python train.py --model="self-supervised audio encoder (BEST-RQ)" --n_mels=64 --hop_length=160 --codebook_size=256 --head_dim=32 --qk_norm=true --beta1=0.9 --beta2=0.95 --eps=1e-06 --steps=18300 --batch_size=128 --warmup_steps=360 --weight_decay=0.2
Rows from block 2 of a small self-supervised audio encoder (BEST-RQ), named by matrix and row number. Rows with one number belong to one neuron. Each number is 128 + 32 x the weight over its row's rms, rounded and kept within 0 to 255. All counts start at 0. Numbers have three digits each.
After each neuron's rows are labels from the 100 clips, of 14976, where the neuron reaches its highest value: "loudest band" is the band of the loudest frequency at the time of the peak. Only what is clearly more common there than usual is listed. The data: read English sentences (LibriTTS-R). In brackets: how many of the 100, against the usual share in percent.
# fc1: MLP up (model.blocks.2.mlp.fc1.weight, 1280x320), inputs 107-213
# fc2: MLP down (model.blocks.2.mlp.fc2.weight, 320x1280, transposed), outputs 107-213

fc1.26:213185136112133131141104100137151123160124136112121119159095151135109113135129176109112116109085124156169171160165092147090095140114107146133107190135167096110148153102203176134151185095097098114113173115103133096124105169128090167136198130161146110173138131093129168121101138189156114198140153224128189193127152209175124
fc2.26:148074192088088150096112102150102097136128141104141107128111099132094101172137127072140127144158119128136120197120131118088127109141120113144105112144146091107087095125168187104131133087150132120127138105155115158098118174154142103130142132094136105124136151163104095114174069079086102144079166107123165117133115085129112
loudest band: 1000 to 2000 Hz (26 vs 2); 500 to 1000 Hz (25 vs 7.5)

fc1.16:154063102099149142104186120130123119157136128093142100094156169146117141142090121173171124083119117120158169139134143076131106087145089201124110148113131139126124193128117149082134121145136153080164116153120142156153118096108138160142137082138174115160105098075159117147128185153147123107138234186141191105131162126079141
fc2.16:069165152101137117160127111121129165129115172129131101114065120078130122187127123117115056137064155148095120105179114104081120144116104137113082127142109138102149165094095131077092164075117146159099127133096082068117119160141115089140121134165105122047129104137096186116131125101160123137154148071103142179144126200064146
loudest band: 500 to 1000 Hz (39 vs 7.5)

fc1.574:098135159102113124158109165132128099108146118157112120128167128109091042109179102124049120137098093129128106096121155164119109143098139121140096156060139100148096078144171146151099062108135077110075098108116111124099093130050057090113107089111059113098124080087117091140130160055141114144100171098162079094067097089120151
fc2.574:174170129077149089119141185152137085121117123130133131117103153106156157134116113147164120126138125132159110095128191108116128176091054133105075064112141118142150181151128118241156177159093112143130082109070176088084111132122151124066168141129103144086124112062111107148154083159143174141129111124162139157133137098162129
loudest band: 4000 to 8000 Hz (84 vs 5.3)

fc1.687:171217172131109163138107104109153104186130151129150109195053140144087148129102143112050117108106145147101140153140141154083109169105111136041093146140183134058054149098149141130107140138161107119126128157166184134105109160134151143139207145103108154164129176057101160151146137179125076127174110146112123062166110148133089
fc2.687:180082172106100147097118147153109106152157169117101121106110095119120124132121173131072147103122127098075113151141120155058135114158130095081127167095144070116102107118156179104156117124097109158120161068156201144149144202126137061160139131152121184128118219142131108132128112135117117086111188136108087094108142085119124
loudest band: 250 to 500 Hz (37 vs 13.3)

fc1.491:181171179178153223141093156159156149121116177169126073154133199145144122112062135172162164127129114150057122164142093162124133161120123145077103140134106064114115122073141144117168127114118101159106187117099153112125117116054155121116185117145165140127113075117076165173121073099124139130174087162143181138145118112104108
fc2.491:108155126139143124129091114190124116161117159114142071131163118087164143089110184114122135116102118093135181126107151102110122091134165118098124141102203159106117096158158169144149116125081165203168185152179106114056165182062122034180136126103163176091183165149102133114136138085116120068154135120128082086126186100137114
loudest band: 500 to 1000 Hz (31 vs 7.5)

fc1.684:184101155133140168178088136098150123136120152153103133137119129104098068124154142128128111106125161104080150132161101141105112138120112098046110155161152046109111073086099090106168139133157091131120114126082095162128108159151127132137156132107105149116102095094121125145127101133167102161105083120188126180169158126074106
fc2.684:106127141085065138114114091169136119148150107132135171155099101171125144140130125097107092089114111204128142145103101151076141119150084106090147116099135157066080100146133095064154114188141167103146125118127136191082109051187058122166178080123174142101183131050130116106128118109127070130170099130163098109202149098156165
loudest band: 4000 to 8000 Hz (41 vs 5.3)

fc1.732:120123066089134122135026148106116171078131175106108129162127143114125131155035146102090093051033154063139185133202102140174075082129096187156124178139159108069096111080103097111126110150082107113141144123111133193118127201160107197136099107168127091158135104119120169160063114170132156169131210092156145184129146099119172
fc2.732:140114157150149122174127148121099139095137090110148150107097168129134143132125121121139127133172129154142160136128125082099119077099057132168128205166155105124112116088113092099116096144092119154165115129089166168097091129111173054098125137118106142116132114137147139128116114103105123131146097098144094133165132054107139
loudest band: 250 to 500 Hz (52 vs 13.3)

fc1.437:129122110128106123111171120110102087118124143137115139120126074108172111058115113139104104186201148177134159139148111088067120154105137111046130133102106115114064111121134110118047085140182149129155105175182127175139159119114058099131114154128071145097102112103116134138167137099096075133157066089139133076162157156160114
fc2.437:174110163151134120143124151109098155176134153115115166151156130109101131178137143151133144140098123148056147113126084156129118148146132121115140135146097149101109133100097154107091088178124160123146119119156182098131144132134108122227103082128114157144140150068165147130138115164153083110107101199142155088131101152132147
loudest band: 250 to 500 Hz (34 vs 13.3)

fc1.90:119144173106155091143046150097122068112111134153080111149105108091095089146167176119149143098130192141103155126147136195114110115141136106133166143180136125120098099153108094097110159114138091112088179137096087101116153169120113114152134146130126156115108125113075200129130132115132101170150102201183111166138141184143114
fc2.90:142108152164082078142127144163089111164127116142109173146150107112131119167146166148109111072173118172077155157076125146099136079139158126154178143111158135126093130110152159143150116150147151179224113090170140128125141119155116131199173093109144119154129196080105171125141101169090078114155103130116153105169141090160166
loudest band: 500 to 1000 Hz (30 vs 7.5)

fc1.203:123104083113118203098107096154112101086118108120126105154175108193091111104108170118126142087129128100089151124095083140187118168116098140060080147143104077138122111063082104161196162135163107149129186155112126173185099122093117101136091116156131207150141080096074127184096100147112105132101112159106145182159216044130099
fc2.203:105098111062093090105187108117107107144168116086152124131150147129143094102165123074078092137049178151149140122108074111118095097162089103166157120123172107106113078189092113101141130153076136078085127131183157111079128160133093057157078127085131083034163148182174106143078085061137128095174129114176124118167110127157082
loudest band: 250 to 500 Hz (51 vs 13.3)

fc1.224:147162200130101087129142125119156106176140076094184144160100131167147201134071149112138114125104124133132101121153119164156153073121093116128114139094112183102147099165099095139077122135106141104142150085098126110109082110075099168152117169132179176119157129184235144120132122145063100065117182148119124107139136104193152
fc2.224:142109143120120113145171154083166102178170117199065151127153166164123146116106147165146113143080173130089135161142065183121123158138105154093059126163159087147106114083158101164159106105148117089152127080150151107143147081091147069152142169137088204147175139155079112150094154113122098118140148132104124097118107140109135
loudest band: 250 to 500 Hz (58 vs 13.3)

fc1.131:122084105138123154139189116128139137160081153106114137116102131222117128137173107134143200158201131163103099181122125082141141110119110062091058115084139124193115112147123144052156112138162136082068146110138128132107156112125146084145122077166123124094127076175139114087154077117138111164098163092127127096154144134087139
fc2.131:195155117138117144110149116141169164174159131161083081095140127167170170144167140158157165121079158137102123091146160151055124162145072138117146121104125155129119133147125140118135110166080135082131126159170115118186149154149114106201145127068133107131152129041114175132158141086113165090140142165140147085208164159166162
loudest band: 4000 to 8000 Hz (25 vs 5.3)

fc1.676:151144097062079067187121095120142101104123166143092100158108116123179104166152138153117098126143064124094100136100100080125128146144095124130067102120145107186122152156142132109089112092117134178100160117082139076106152195102134130125139131153121073160102137108140108122119097111186174189128071155167122140096087128094146
fc2.676:115129135115228157057104174107129143107114127111166172098160167110095153129142167090066151118111161154170154136136183134112142121130130138129123255131118128091125134149097152148140082111145105108123129150120118139185125091142179122156121146149153109123145155175122136123135112068113139143160151143060120144157187175160124
loudest band: 2000 to 4000 Hz (29 vs 2.3)

fc1.225:109116070141109111100104148174115164132125139063116152184123153110134145141139135133132122101051195066134120100172117158141117129145167216131174130128171102102122128094133093077133146134078149074122125149079112129115160153107118108155101089212144144121133100112131125137133135177127074090105154123144163145087203143150133
fc2.225:118092152121151104211139161157085140128075164126113113164149125118115133136170102141113122099180097158152105115112087087155101150138118109175104136186125125148103143120141128138155185128103106116161128104094172131099095137156145100087141125169115106132110129217112170120119133114139119128111086132083164137108130153126089
loudest band: 250 to 500 Hz (46 vs 13.3)

fc1.326:179135095136103130094128140158111049121103074118129147121086111118161104064146194122105114130125208121123165140150129091160076125147168112143117129195122145160042139157090142086100109140152140120156128114074087158129166185106153095153102125136101172104153072113121146147125143131083059150149135079116117056111125128168152
fc2.326:190112182125150120191139164167087158138146123114150170127144176119139129096132106165077110098128132073095164109120144143129099163143173131145180095183173160177101133085123155119163132105135135108170125136072182146105122168168134137110153052169109161134112142169063154127106117147105053130134081175123132063091191175120121
loudest band: 250 to 500 Hz (56 vs 13.3)

fc1.130:161171130148132133168131155119103097103139070121142100132124163163155164125143111137127150146133143158075098151096143101139164127145117143116089125093153094143090139073182139142112063113132118165080126130114114136170153117064124054132171122077068088126110106137085129134128116035161136173125048071161140085097110096133159
fc2.130:148139141119155086135088129193135133181134116129133142186143121156133153144097133152128114134159084145103145122096146138162155155131157156095130101138149130100138124137175103124130169136088148175181171163102112133156143088107101094165145128109138141070141091098148131097153123108116088083128119110137120116098157164133153
loudest band: 4000 to 8000 Hz (50 vs 5.3)

fc1.269:065127174124130096125123165111100097090145100110130138147102139134087156082153125164150126152154164121109097088102148135149098135127167120058174144156147119152102109201085112146121127118162129135114153160153123115105133178135129094134092162139104161096146133177130115086144108111083116150117090073150071098155186112115102
fc2.269:135071140153143081051118126097145152143133153140093161144150107122100151152169178155071146140099130145066136139117090140121144110144128134122104137137128136117119128167112121118147111159159116130169093068117181149136178156174112180194128161106085105168140104058149121139157130132172118139126130136132168059136138136201174
loudest band: 4000 to 8000 Hz (42 vs 5.3)

fc1.683:184052091121119089147130120095153128157076106123121142093140140113141101106095106110140108131125111115132143174109152074058160123160084132159113070124170110116110167073124174051106135140076106154141055138083129138106150130083161155142068102112149110104109158174113189077101119076117181128165117122098139103128083102161132
fc2.683:080157115194138122155073148165146152116134147134114157130107096166099139134090092137178179100160140120161146135098160136172137165129172145033131130111099145132178132061162102106143171151102136104172131143114140134188087124116096168119114114134138115139085098127090138125152147194107148095116120139149101107172148123167129
loudest band: 500 to 1000 Hz (32 vs 7.5)

fc1.758:110172172171150121116113139163087149159105179112123127139120145119098133126089154133126127144108203145092152136158162157105151132131070131103113109168171068149080131157134084116113156146158088117170138148136099072090131137128101187146133176165171134159109140100137171154118127133139054104236117134128101155123152100116174
fc2.758:149093146168131113141098130189048129140121187116129134133119105096143143122119114166183102095159161095081126111126146153147133133135137118112156154172101148151116117088152151139147085125089133141166099108139127139135113099167149081126160108115122142088133153120124140182134129110186113064145144176130078134088156110107139
loudest band: 250 to 500 Hz (45 vs 13.3)

fc1.141:124190097048122088127141149136125045103114115106106128147119184111159155075154146153184094081150143128139152072152143172118186164091074133117154129140108103126091159164141150081091092097110108095108077132079119131070107157122148075132158143161089106128091104128116128108185140188152141105086049107110132142130108115146136
fc2.141:109189125089174119143091151191188155143130135081155099106084174145111115103165079107118136107091145088152131184047130170140117141093147080146130197086142130148122144073132123162091089115092098088099116079125111117126156166172128155121105124123145095093135090147086122172147125131069140109170140083107159102143181163163134
loudest band: 2000 to 4000 Hz (54 vs 2.3)

fc1.443:134110123091135136077050135099100165121064144148126107117120160098093130199105081098094156104130050161144137194141138075141121124111087116144124098085169132127088168153138144109143121117133052107153160170136146150113134128093118139138124087168130106125118158165087146097134078119106096149157193087143115102146119083084132
fc2.443:146108115190129197131156137109137106167141134123135054105119140177154155119073140159195102124108151071152101150162152106103136099111119130152087169149101152162179177165117113065115050127100172156170161131146161152148160120131086112170115078122070160155114103075141168136146130166069167080140109123135080138192122134143138
loudest band: 250 to 500 Hz (33 vs 13.3)

fc1.363:105142136109141164127096175092114153092137137069127110147137193203166099173166117106164151095124149155082122128151126158177026142125125104120143140081164070128108111126074141125141115096149153125048189139130171120086177141134147147130054122110129088143104077105082157142099089082082137167122110121166150135145112122119144
fc2.363:116191109193112114127130126154186144168148097137122106117105178114132136127088166152146145119153089122081128117124114140096103074137132110111141167154197157111159095135146090137109088138080146179165116178129129147082143162051140061115145164130149075090136109060121131119135111137126135106158103079139122090163181078168157
loudest band: 4000 to 8000 Hz (43 vs 5.3)

fc1.595:139125139126122182104121138132135137136160146133151137160116110199087097151149144095159152157232157176080123097163080191114092111125138162067132169101131132171077070137068135118105150134105099133078202116134111125146142115116126127131105193152111132096131125100123130139146025155130147202116155105155096135088167136125142
fc2.595:124129094181110086119156121104145151105101134156122102163133168126180146154195119113157141104111109133077179073124118151108098110171087137168167141109185132102088090142143106090143053124115144142179080122153121131131140136136166068165173119145157076126136217145162097153143106095075116063138128093155170078171109069151136
loudest band: 500 to 1000 Hz (39 vs 7.5); 250 to 500 Hz (39 vs 13.3)

fc1.62:134130137108092097158149164066099152091182062144137101072162162116117187181147098187183135133141140122120120111153140161135061107136131149199159123148153065142160121167075140086114128101078137110093137156160143092126108169142173113145107112094099108144108122114189095122112153100080194141116097128123106121114097111122100
fc2.62:145121075161135118107121117078158131111161099157118182088118151133102138128125138105143143135148090150093106129101091099143123134098156168086121074138134175122155138136180121133127151111089114151188112089108097150091140142135120139168150171136115100086143133051154141136103112114113137085150153108109159095098136086115158
loudest band: 4000 to 8000 Hz (27 vs 5.3)

fc1.575:172141075118094120169112149129079130130161110106134147102085155081134133093143133137142093096109195072129171110195164126035119073152111158152123127155110109108122125101169156133127107139131104121109074143123142162174151138057105074133098117113102112126113146148066159137104125156204127153167129137135113054067143140091174
fc2.575:125147178129126117193118127128089203171145152119140133121093134143113115108160159151149117090184097155098157109124160152097115167133129164132131150118115078115125151056122110105148176135148064146167128103122147148153085138147182138112151123160151180086121142138135140082173152138126070097083111154096115092105143081101149
loudest band: 2000 to 4000 Hz (76 vs 2.3)