A small self-supervised audio encoder (BEST-RQ), trained from scratch: norm rmsnorm, layers 8.
Rows from block 3 of a small self-supervised audio encoder (BEST-RQ), named by matrix and row number. Rows with one number belong to one neuron. Each number is 500 + 50 x the weight over its row's rms, rounded and kept within 0 to 999. All counts start at 0. Numbers have three digits each.
Before each neuron's rows are labels from the 100 clips, of 14976, where the neuron reaches its highest value: "strongest on" is what is common among them. Only what is clearly more common there than usual is listed. The data: read English sentences (LibriTTS-R).
# fc1: MLP up (model.blocks.3.mlp.fc1.weight, 1280x320), inputs 0-106
# fc2: MLP down (model.blocks.3.mlp.fc2.weight, 320x1280, transposed), outputs 0-106

strongest on: voice: female
fc1.731:445444443524500460459502446456467516513431422510449464446470475541547495507482449577428551505562455492443442469495467499498477466560453484481437453443497415411484550520462471520525571428580467525519473432475462519500525463465394527437466443478436498452562560536564495483448497592542453450473500533513481482444429524474534
fc2.731:459516484485513587431457469415525550488403492452511550594516474512635496444546407523483429485484474379460487508416524531546478464574499486464584433581596385572501581524447531396498509448550492463547421497532449505507565572525425448506414544556410457552423544477534473601512476596500389537407484456539459396456491538538482

strongest on: voice: male
fc1.96:468458626486508452477466509486479588448505523476479524497404530576472449502476492497531464411521393493491481489515533393519397450492512486444454533426471540534470505570497465485606451434454439412465532557480495571520454496511509533483460542473471466571548448503588484563486514478495542629563519537451427594495466468378448
fc2.96:512526582438419488534487547506637542435558607518549601458607475447497510432510497583530514484440447430457568545515586530544672478501486441484464559522496586482605551495590473448497530543481489516497550516496494476446479512525571476496427499524542503566529462555478480507492441537562465552556549466463508539584559535547503

strongest on: voice: male
fc1.540:444489446526396510512531465546474506498440568437609580432444519547517568497500450503385468543424559449495486566489466452549513533584397535407559505488494440474507521509533393348518535449521609570491550529536500477467504383468428470461490407465455576452484538511508511403459499574504501430515493506385495521402529488445504
fc2.540:533447483513489460445474488503518447561488496481481486499478447500476489469487466590502396499454409554594480497524554476577515583528518409463496422600521498532552502491491572529513421484556558463585532392441510506492554517507461453485493453573360519532570496487456529558404612453484496654460518542538562491575464551517571

strongest on: voice: female
fc1.13:515474491422481460506476515489426498499410509405525473479465489467484515493469494473428474488499499492471426539441437432483456478504465487475453504493522420440422498435505345493489477405446487468441505517488428403483414467423438508491482440501259514455450440493515533421520472502400394462463494463437474475383445517448450
fc2.13:471463571517484496473570545551509516487564489521594477545486584533411538532489474555443454483560510546517431438494522514486576512481478500547460481446497438484389462452465499547450522487472474528478530416473410521541512546489431509511473529569209546509459445483463514510521533534450505475481540517516481513450548459537476

strongest on: voice: male
fc1.236:581496505517508497534459643515533418547527518474550529575486506401459526463467578426519428397470510522514578484563463520451463534507539434512496570527531461514470488532426508429568552545602453550549504489496440492487509517479475494579495526511527593539415426470542519476471580536501451425410485568575566428422571506448482
fc2.236:465501427513490547524434436559560488486520399494497511541516490417536448511469465503459421496431471519506534531501398489516525467517476477529459465486568575608487430433473515457507499480543498577445549549432472390550413544610547445566408516368305528469411526521553469448482503492469519460580426369513568465518510493475545

strongest on: voice: female
fc1.374:525487510578511539434505423427497512463511526462553522539515527466464515504483500507396524546490515438511539409492496444465568540469451475482401536459488454478526555494505364412510501402520474517461447455462466478440430468465520462508565489330453417553499527431425478431469638456502465374502510584505467435524491373545486
fc2.374:537472500479416589570541477545531454493555480521457541505490580515543454569499592571530577517531542586503515461519508509576427565464526485507571514576573519487521500573487559507494570507473415493552497574491559570468645395494445524539534536426486517654534544494521534601446462458599496411537436487476508536515532332596517

strongest on: voice: female
fc1.192:450498475493460475460561447529447519515432434504563466451495481442463509542436450483501515524465466461466431482463413466438482431480486506498402485496475423435386446424482463470498462438534509491450538403491444418538513510467474428413464497485352487487537573470570409480491542478497484484495496401477464494535499526516568
fc2.192:468484506572461504503558543483518552492515469524580474536503441448468566533511536522436517492522577451468453597483476492530536494573477515423474512405578463498466528569413470465456514470512502498418431441473533463411503533479516465480509442473438553460517519488484479482592447509467478562530433388462456469505605520498492

strongest on: voice: male
fc1.12:507516531437540473524605561500472508523423487504463431375466422534444513600515443402485503456435500466498587563484472433445473555613566557542520498474542492486516456453534528547462469511489471588449502589478516379481481405442441533435527496397491515507449527470513549464498478569472523521577453413474364523324480496401492
fc2.12:535520514584543497533523405554505455380467466516549479410496567473457539460526534499601488543519515524513489406554509473537502489523538503474440580458499496481427445513545485484401538471491522507537555457535461636588533484561545478450568579478364539525481479494485465426545507540578547522446513552498525524560425482450556

strongest on: voice: male
fc1.84:497536477439443479483496510551514504565456452415534519568524499520503524451440561489463455481452520516425494555511583358572390478519452475491518521471459559462522527515468451534567438490554498533558558582468480564427511567536557516531465500491440556442488557533489453477531415605432511574407472540489439604424375571513465
fc2.84:526558525509514476521543493564482505568480430562536421534521565483537514494572547540621436482541542543552511471549551505445498577451549552507511481582535576535500496497423504568478397451411419458476459478487510564462491508569498486434587567572290528440496529590508480586508420545563480457480474448487531442556470512436472

strongest on: voice: female
fc1.150:478522455458488513420539559539449477486428548544456536478481477524543476519563506443476466499582551458477539521451410404478566577506499488530472553489527528575400533450466521535539404525442485497500466500580507406559537454518450514558394518506485514490581508492518424449560491622558505550527550476463544494456458506514565
fc2.150:503466563591549515561410456502487516535562524472517566480438464479426559476519415476449557534445500540473514530514502553523492391470575482411542501504510461601603453478506462478500488486548488493483534485614474528509444410439462590517516472440594462549403542514426465434508528545551536446443567532555453452592524500482500

strongest on: voice: male
fc1.133:325495523609493478514423622592433565524504525502474472469461433524470604402523434465493499473515593475399490481467543458438554420449495534490462541505452475517422503495473493542465397494447499425567497520509472551445453481530404536415524456557470464410480454478599444476488382510584490552503501572440493546502460504489498
fc2.133:516558415493529463478473574521543572425471578526520496505531475485481448429506493527557559457452498565528612473545485514485510444584392517535499597442528507509553514488538568458507483522537510564514490534417447513452581554545485509469520624539673501476423473394578554423527436441477519595519489523537499530538419476510551

strongest on: voice: female
fc1.499:517471493419477459503472514487426498495408510405528473477468490464484514497474493472428475490495493490469422538441435433479453481506471487478446504492517420437420490434502352492487480399444487464443505515483428408482410471425442510492480442498264514455448441492515530421516470498392394461463494459435470473384447518452452
fc2.499:471460564516483489477564540548511513490562478522590465543482580530405544532488473553435454480552508540508433440498521518487572506479484498553453479439499433487388468452467502543450522473479469516480530417474405520547503539483436511511476519567210540499452441484455509509514525531450505474482541517514487510457551457531477

strongest on: voice: female
fc1.205:493546460489529420374393463599504531460418576504491538479480552448486534473440475403496477491642495439579446435442468477496491505581481463436488485536466472451468537525494561501519492461501570545502498394500504512640513535482523448510497511566466461523461524507486542487540522467467420505432450407493474425501413560476435
fc2.205:431507531469490510479624579493382492530516496587455503601502486544541556630465476506516468434459550482461495552455527536496566579596482544570546515519532507536494546557516548533484448554480463527435436557532538449461503470529435535521555457509466509536532399499473561521446391476478517482527561472488532481513565570541542

strongest on: voice: female
fc1.304:526435481492488497461537464498474524529443440416527526469538550476523500489493441456487495585514516502500561419536556369519508592410529516538535485462539485454461440463456448482477423499532519491434443397487389469496467488516460498482500548386479468588524606528512515397374489551549498431529485493479498443497511454527526
fc2.304:532531557519579503577495595506522577538526547495483523485620429515607444406433462498516517449618515441490450374458493495525457483423589496562457496454454508445475431440541576466435478499585441535572590464573488586568617481508503481559548552457486429468446475537554464512522569534516531437468519447528502458526495566502463

strongest on: voice: male
fc1.387:563479441528523569452506494467425478537560466471523467522524437507492459515517470548526474488484492468524501458509463513592475485480481413547525473383544481474567516489472508466513489553564467495520472574461455469480444543530488421494507599456497630463419566526463487530484452520508493659485443551558438428513618528503403
fc2.387:460536446462508440490416498524509490484527516530464380455517516499470465443461545555397578457450551549365367608575488512431540405544588532596576481444600552464427485534507463436544531493522564545568498483513592464515457505501551453476522450557425457552560454549471571475569524535441432443496514481483505486574565482536455

strongest on: voice: male
fc1.377:465518434468507475466549444473437597525538568503503498533517450526475573440506547539500487471550584612425487438509484482452525409441440425453389434482486443513477574429541439563519475412391535580453494502494581552505449510591493576431515558404479479486543562519522455489447470527598479574498516507475563568468505525454472
fc2.377:507373470459521533504431471541508560495463503518433460478548509405431434471560545575521532519493540532538531478564502507447515607497553532560554423524479451543488568517543528531577566516514547424439546496462571588466504524445493506539486467513612474521530520472471526536521527529513474489630511560588522507429503479566515

strongest on: voice: male
fc1.575:505476525481495491543520589497590436492509523461555543532427452562522468391513546459504392483547485532495512477584465514547505378478459476539533523423545539442415471469511531527349492553493437482543558418505487471610547529460474562455560485527493479500400452528527504506476502554576477463430468464501509468595465480439404
fc2.575:454489493514543494534474474564537561344571511506511531538513552464541431464397431522431538484420535489514575554464462488497510541449466457463507477513595574478504525518458568452502554433464542525448467589506431586456573484592580555488462592465561551531444643460472571460446488500479530540472484478524567507546446495522461

strongest on: voice: female
fc1.101:479482461394475485489461460496442476498405488456499443501462515468474513481460453475451455490486533513469454512472464428504456496532447459456412471490483462433463484422492449490455463396451525454446519487455395414465371467433449470460522446524208473451425495514527507468467487506437414474496479464446441467437431503440462
fc2.101:463402507522464421525490445534482519562502489606461414494555549521422500491525455471506441513531618521428472459571567408515490532501465428531393468443471516511481486521499515518450420458383497569541564374491432531558483471520486428455562481472301462496477528499446477539504510491523596416488494604488425529474444492471505

strongest on: voice: female
fc1.68:456390490465513441432402433653435518566435579489428494470425611458484453505452427427478509442573536523582443481426460432461452477535443460449384617530474503378484564521435521610494438503508520583501459484468466551494433525428496485504421529494408456502515483554553565459580516430539419450501458434547438472453542503480489
fc2.68:464492516489487454454516536411405468513445469525470476537480502534522502502465495512533446481634562494500555464488453520611598479525534507489497499467578563501451561552469495525464450570519444474464493484580548467560515563613484457547551493484480525545539437522523620510458461443499520514433497429468545461486486490437454

strongest on: voice: female
fc1.311:488484458424473478493463467509440476494409496445505465483469500466476512469459467479445468496485526497458458519461476426493463484522453480467429479489492451431441492414483414487463469402443508461450517486472408393473365470407444478470515443521204490455420477500519524461467472498428398475475489464446439463401437511441452
fc2.311:452416544531469418509542447558501544542515486588522447507545548545415516518507431514476453496541625539444487447531569422496533519516460433523393471442497479511457475486504512519449445453419508588552561380479413565578499503503445455480533499482244484497507515493431465552526509514500595425489503588500419552435495481482493

strongest on: voice: female
fc1.287:573502530460481446510441483475508467573475516516474488475566538504568516578516510575509565519551607503513576550500478520628574468572484572467459424497524480447490591485481494475543450470551635485451508432444536449516487508562574513419499520480537456450481438387485569460449510438399482405423617499528523454581532487519436
fc2.287:455445480551599605535516473550408488463508482512455492446470528506532504485509466504625473508556499505487503479544447569317444559447515574469500517442541413457592486509494434540617451548488468445513501502493556528456470475561515506470503493527445474482512504448477501411433587515507499510536493500525423530433584407575537

strongest on: voice: female
fc1.458:509479492426474467497479510497438482508414511419534477477458506460493521495468497475435481486505501493478434543439434427483467488505468501471459503501528431431428515444509341488484476411453499483435492501488417405488393457424443497490488438486248500448455442501518545410531472499408401470470499459448484470394444509440444
fc2.458:480465551515475490477571540551503529487527485520591468547479580545434539534501479538422456506537514536513440441500520522492587492486461516527480491447499442505410478474465466524449515492477472537488541410485398526543503557505434501508487517544196550511486460500464500507524542547461531474491550507521484520480552472543482

strongest on: voice: female
fc1.584:509466480415472471488466506491446477481424497411532498474479500456488508496464490484434476492497492488466438545450440434472456483505471494484439486489518425423447469426501372474479479407443487469434495507466415415480385463409453498496482449504238513457444441497511514423516469488391401472480487464440466454402431509459450
fc2.584:442460553529477467509532538557532528485560474537568492540500558551427540513504474523442445488517516520496462445511537510487549497483496504560441478455500445508400497468480514531441515510463453540509543429498390539556512518503429498515493500552182534491479452489430504525514507523481545481486554533532496527489524441523470

strongest on: voice: male
fc1.238:458540509499513465581518578606487593546469480438444475532464509494529574518481573514454457522541536495491499453544443439448557487458586585489406514617556427452496486467575503561457447469454478463543537436536521489423582449528369525470515499556500444484491490531492522424471472432471488524455505508519504493582352528443532
fc2.238:538448489586547495537401491515564609482492521489544505525551500459498451557529540515615454485462509394614567502521445533441496465491503486523530518508514503527524482498440477542532468494553507415409503553419447492479553539583515539515515596536580488489450540449500529456455463457493455533448441594466468468452453475575510

strongest on: voice: female
fc1.265:537499499479520491548439517414520465400550453548514506471463592495428517460442541452533578452560423597458502548478548540521466501441303540516525445524465433510509436441471486509464594505491491504504534456455470534470496492541525522513452482416511458511584455499413555535488457501516510547461532455538579488421479456476560
fc2.265:527484532494598514526593435478466462516484425525443573545542496563587455462494458468484389530443440508503542474493456530524472522509448437469449518556479460490559544535534575536395579506492468482466543444507538505594480518528502472531532475435337479525544474533550510585519499492544543486585478451519518525521486527519570

strongest on: voice: male
fc1.355:462478538433397452489514553466431468457498505477467476392489457397489603542508439482455585533512533518449448543407439483465422407555524574591499475440568458413437441479545511500517553549486469511369438531535486411475524379396408483403496544492480477517461511476464506554488541487416378377456422485500454417448493517422468
fc2.355:538445517544565556521475493487501523484500453470591432440496496505471578456540527395494558589517523483564425586554549564530563510517486513423507470509568555559402449523545436425468491492466460474499505446492470485569431452545553480395528473547407455462504497547475468541546453534419561465522500525455472527496611498484481

strongest on: voice: female
fc1.457:481425413418497495538509524533442423509426479502524523458410415471565491519486472490492501472506441625467401552530474531539371417577546555549501514511566481518483496486473432501563483427568466487447516554537549500558513424395441444441457426475425484448500460550583469455528470671540432507446490424554524514459520488448521
fc2.457:519474500418565492598504526488513418515499443459510526459511483576551470514520415504516532542456530499427507595499483462516511561614516483513539448541524411538479471594544376521495620482600495487428559612518456449537555454488354536436390415502429503505446559457541496491515429547514501497498490357493524570385498548459481

strongest on: voice: female
fc1.530:443554437502520449573562424547487475440451549492602533485517460597505500473531488567571500612456542495506471550546492540511585427491419528546588417481524558463440470449421470488451412516504600555473543505472531596478459475435549533467510466504488585361506512535465557447561603496494519471478489506465461509515437483510473
fc2.530:496440409413472509474491464489500504496502497567517436517454452547513527467472514524575523558463520590546421476560541540472455497477392542449537460487522479406468471627475504577511531487526443546421421449478447554422441532465389533414468469536563524498507535510533549549502469414560623512533574582534514482548502474502528

strongest on: voice: male
fc1.444:487454489506553543493491484585571555511460525533589496506391515525538467602447507435464466435472396405425484462497548415449549553578528548467472423650466509504469380479458396508444495435509430652444580490492462439537472490519449584544533484492480462493506431580527491477399360494549548481595435534457510553514443468387464
fc2.444:492547520584443422492461476415500518530545552500438494486550514478466510514612533551637509488572514521507488441567484452499515495483488517551481559539476562437537488535528537517503600486571496464499523498517552506497510527577519463477521587493682447496481534456453555481504493419476480469494484485454508458453505554468529

strongest on: voice: female
fc1.106:511469493419479461496475514490426491490410500403522470479464482466484513494471494478430476493496492492468425537443440433473451477504470485477447496494513415437422491440503345494488484405447482469439498518479427414481411475418443505492478437502249515464453445489512523422523477496400386465462492464435474476389449513451451
fc2.106:466457568523488493483565544547519515481572487527593479533480584530415544525488469551443459482560509538515439436503521526495580508481487509549455483449501439488390471461457503546451533476470472522490536415485401532542516533500432513507477523570210543502459448486462521517510522523443514477474542518520488509457557458537478

strongest on: voice: male
fc1.425:526543513563456477555548489452510549446549644542565431542582469497544501526464568485448517534483604513513288528435519482402477558553530537417509522500503450553451536479460409592528430383541468570430503523433528514485532437491459447411513512555447518430422426472529411521580527449423497494450455531503328521490543527523499
fc2.425:580583475502478517466513623558531474505454453470378526508543528555545449421528501512544501538529551455458574476561588470485531479493514527568520493573406630526435466485565547497358516522427450575511466416482486499590496424622474527531498522490494430508448427594489506540440441506549479442514484530423512526487458508488512

strongest on: voice: female
fc1.737:538469489528489600523589500486505495506483516469542513548477514541503500477546518541429482569424504519462500436494504492497464481578523456537348494535435422536443443443432429558565505486550525532504483492504511483503496518416404533522478456493364438492498534503560428490477598594506508489512497470446501532444614531501520
fc2.737:471544580498531564493659483414505532513459490475499447580487491530435539442512462564444444534455494455373527514497487588505516560450398414523532457493505445608521549570556505434557499514541507483556500556480463451473557590566508444471517467551474478488475536515470429590430513463403556531514523533443528557559556568460505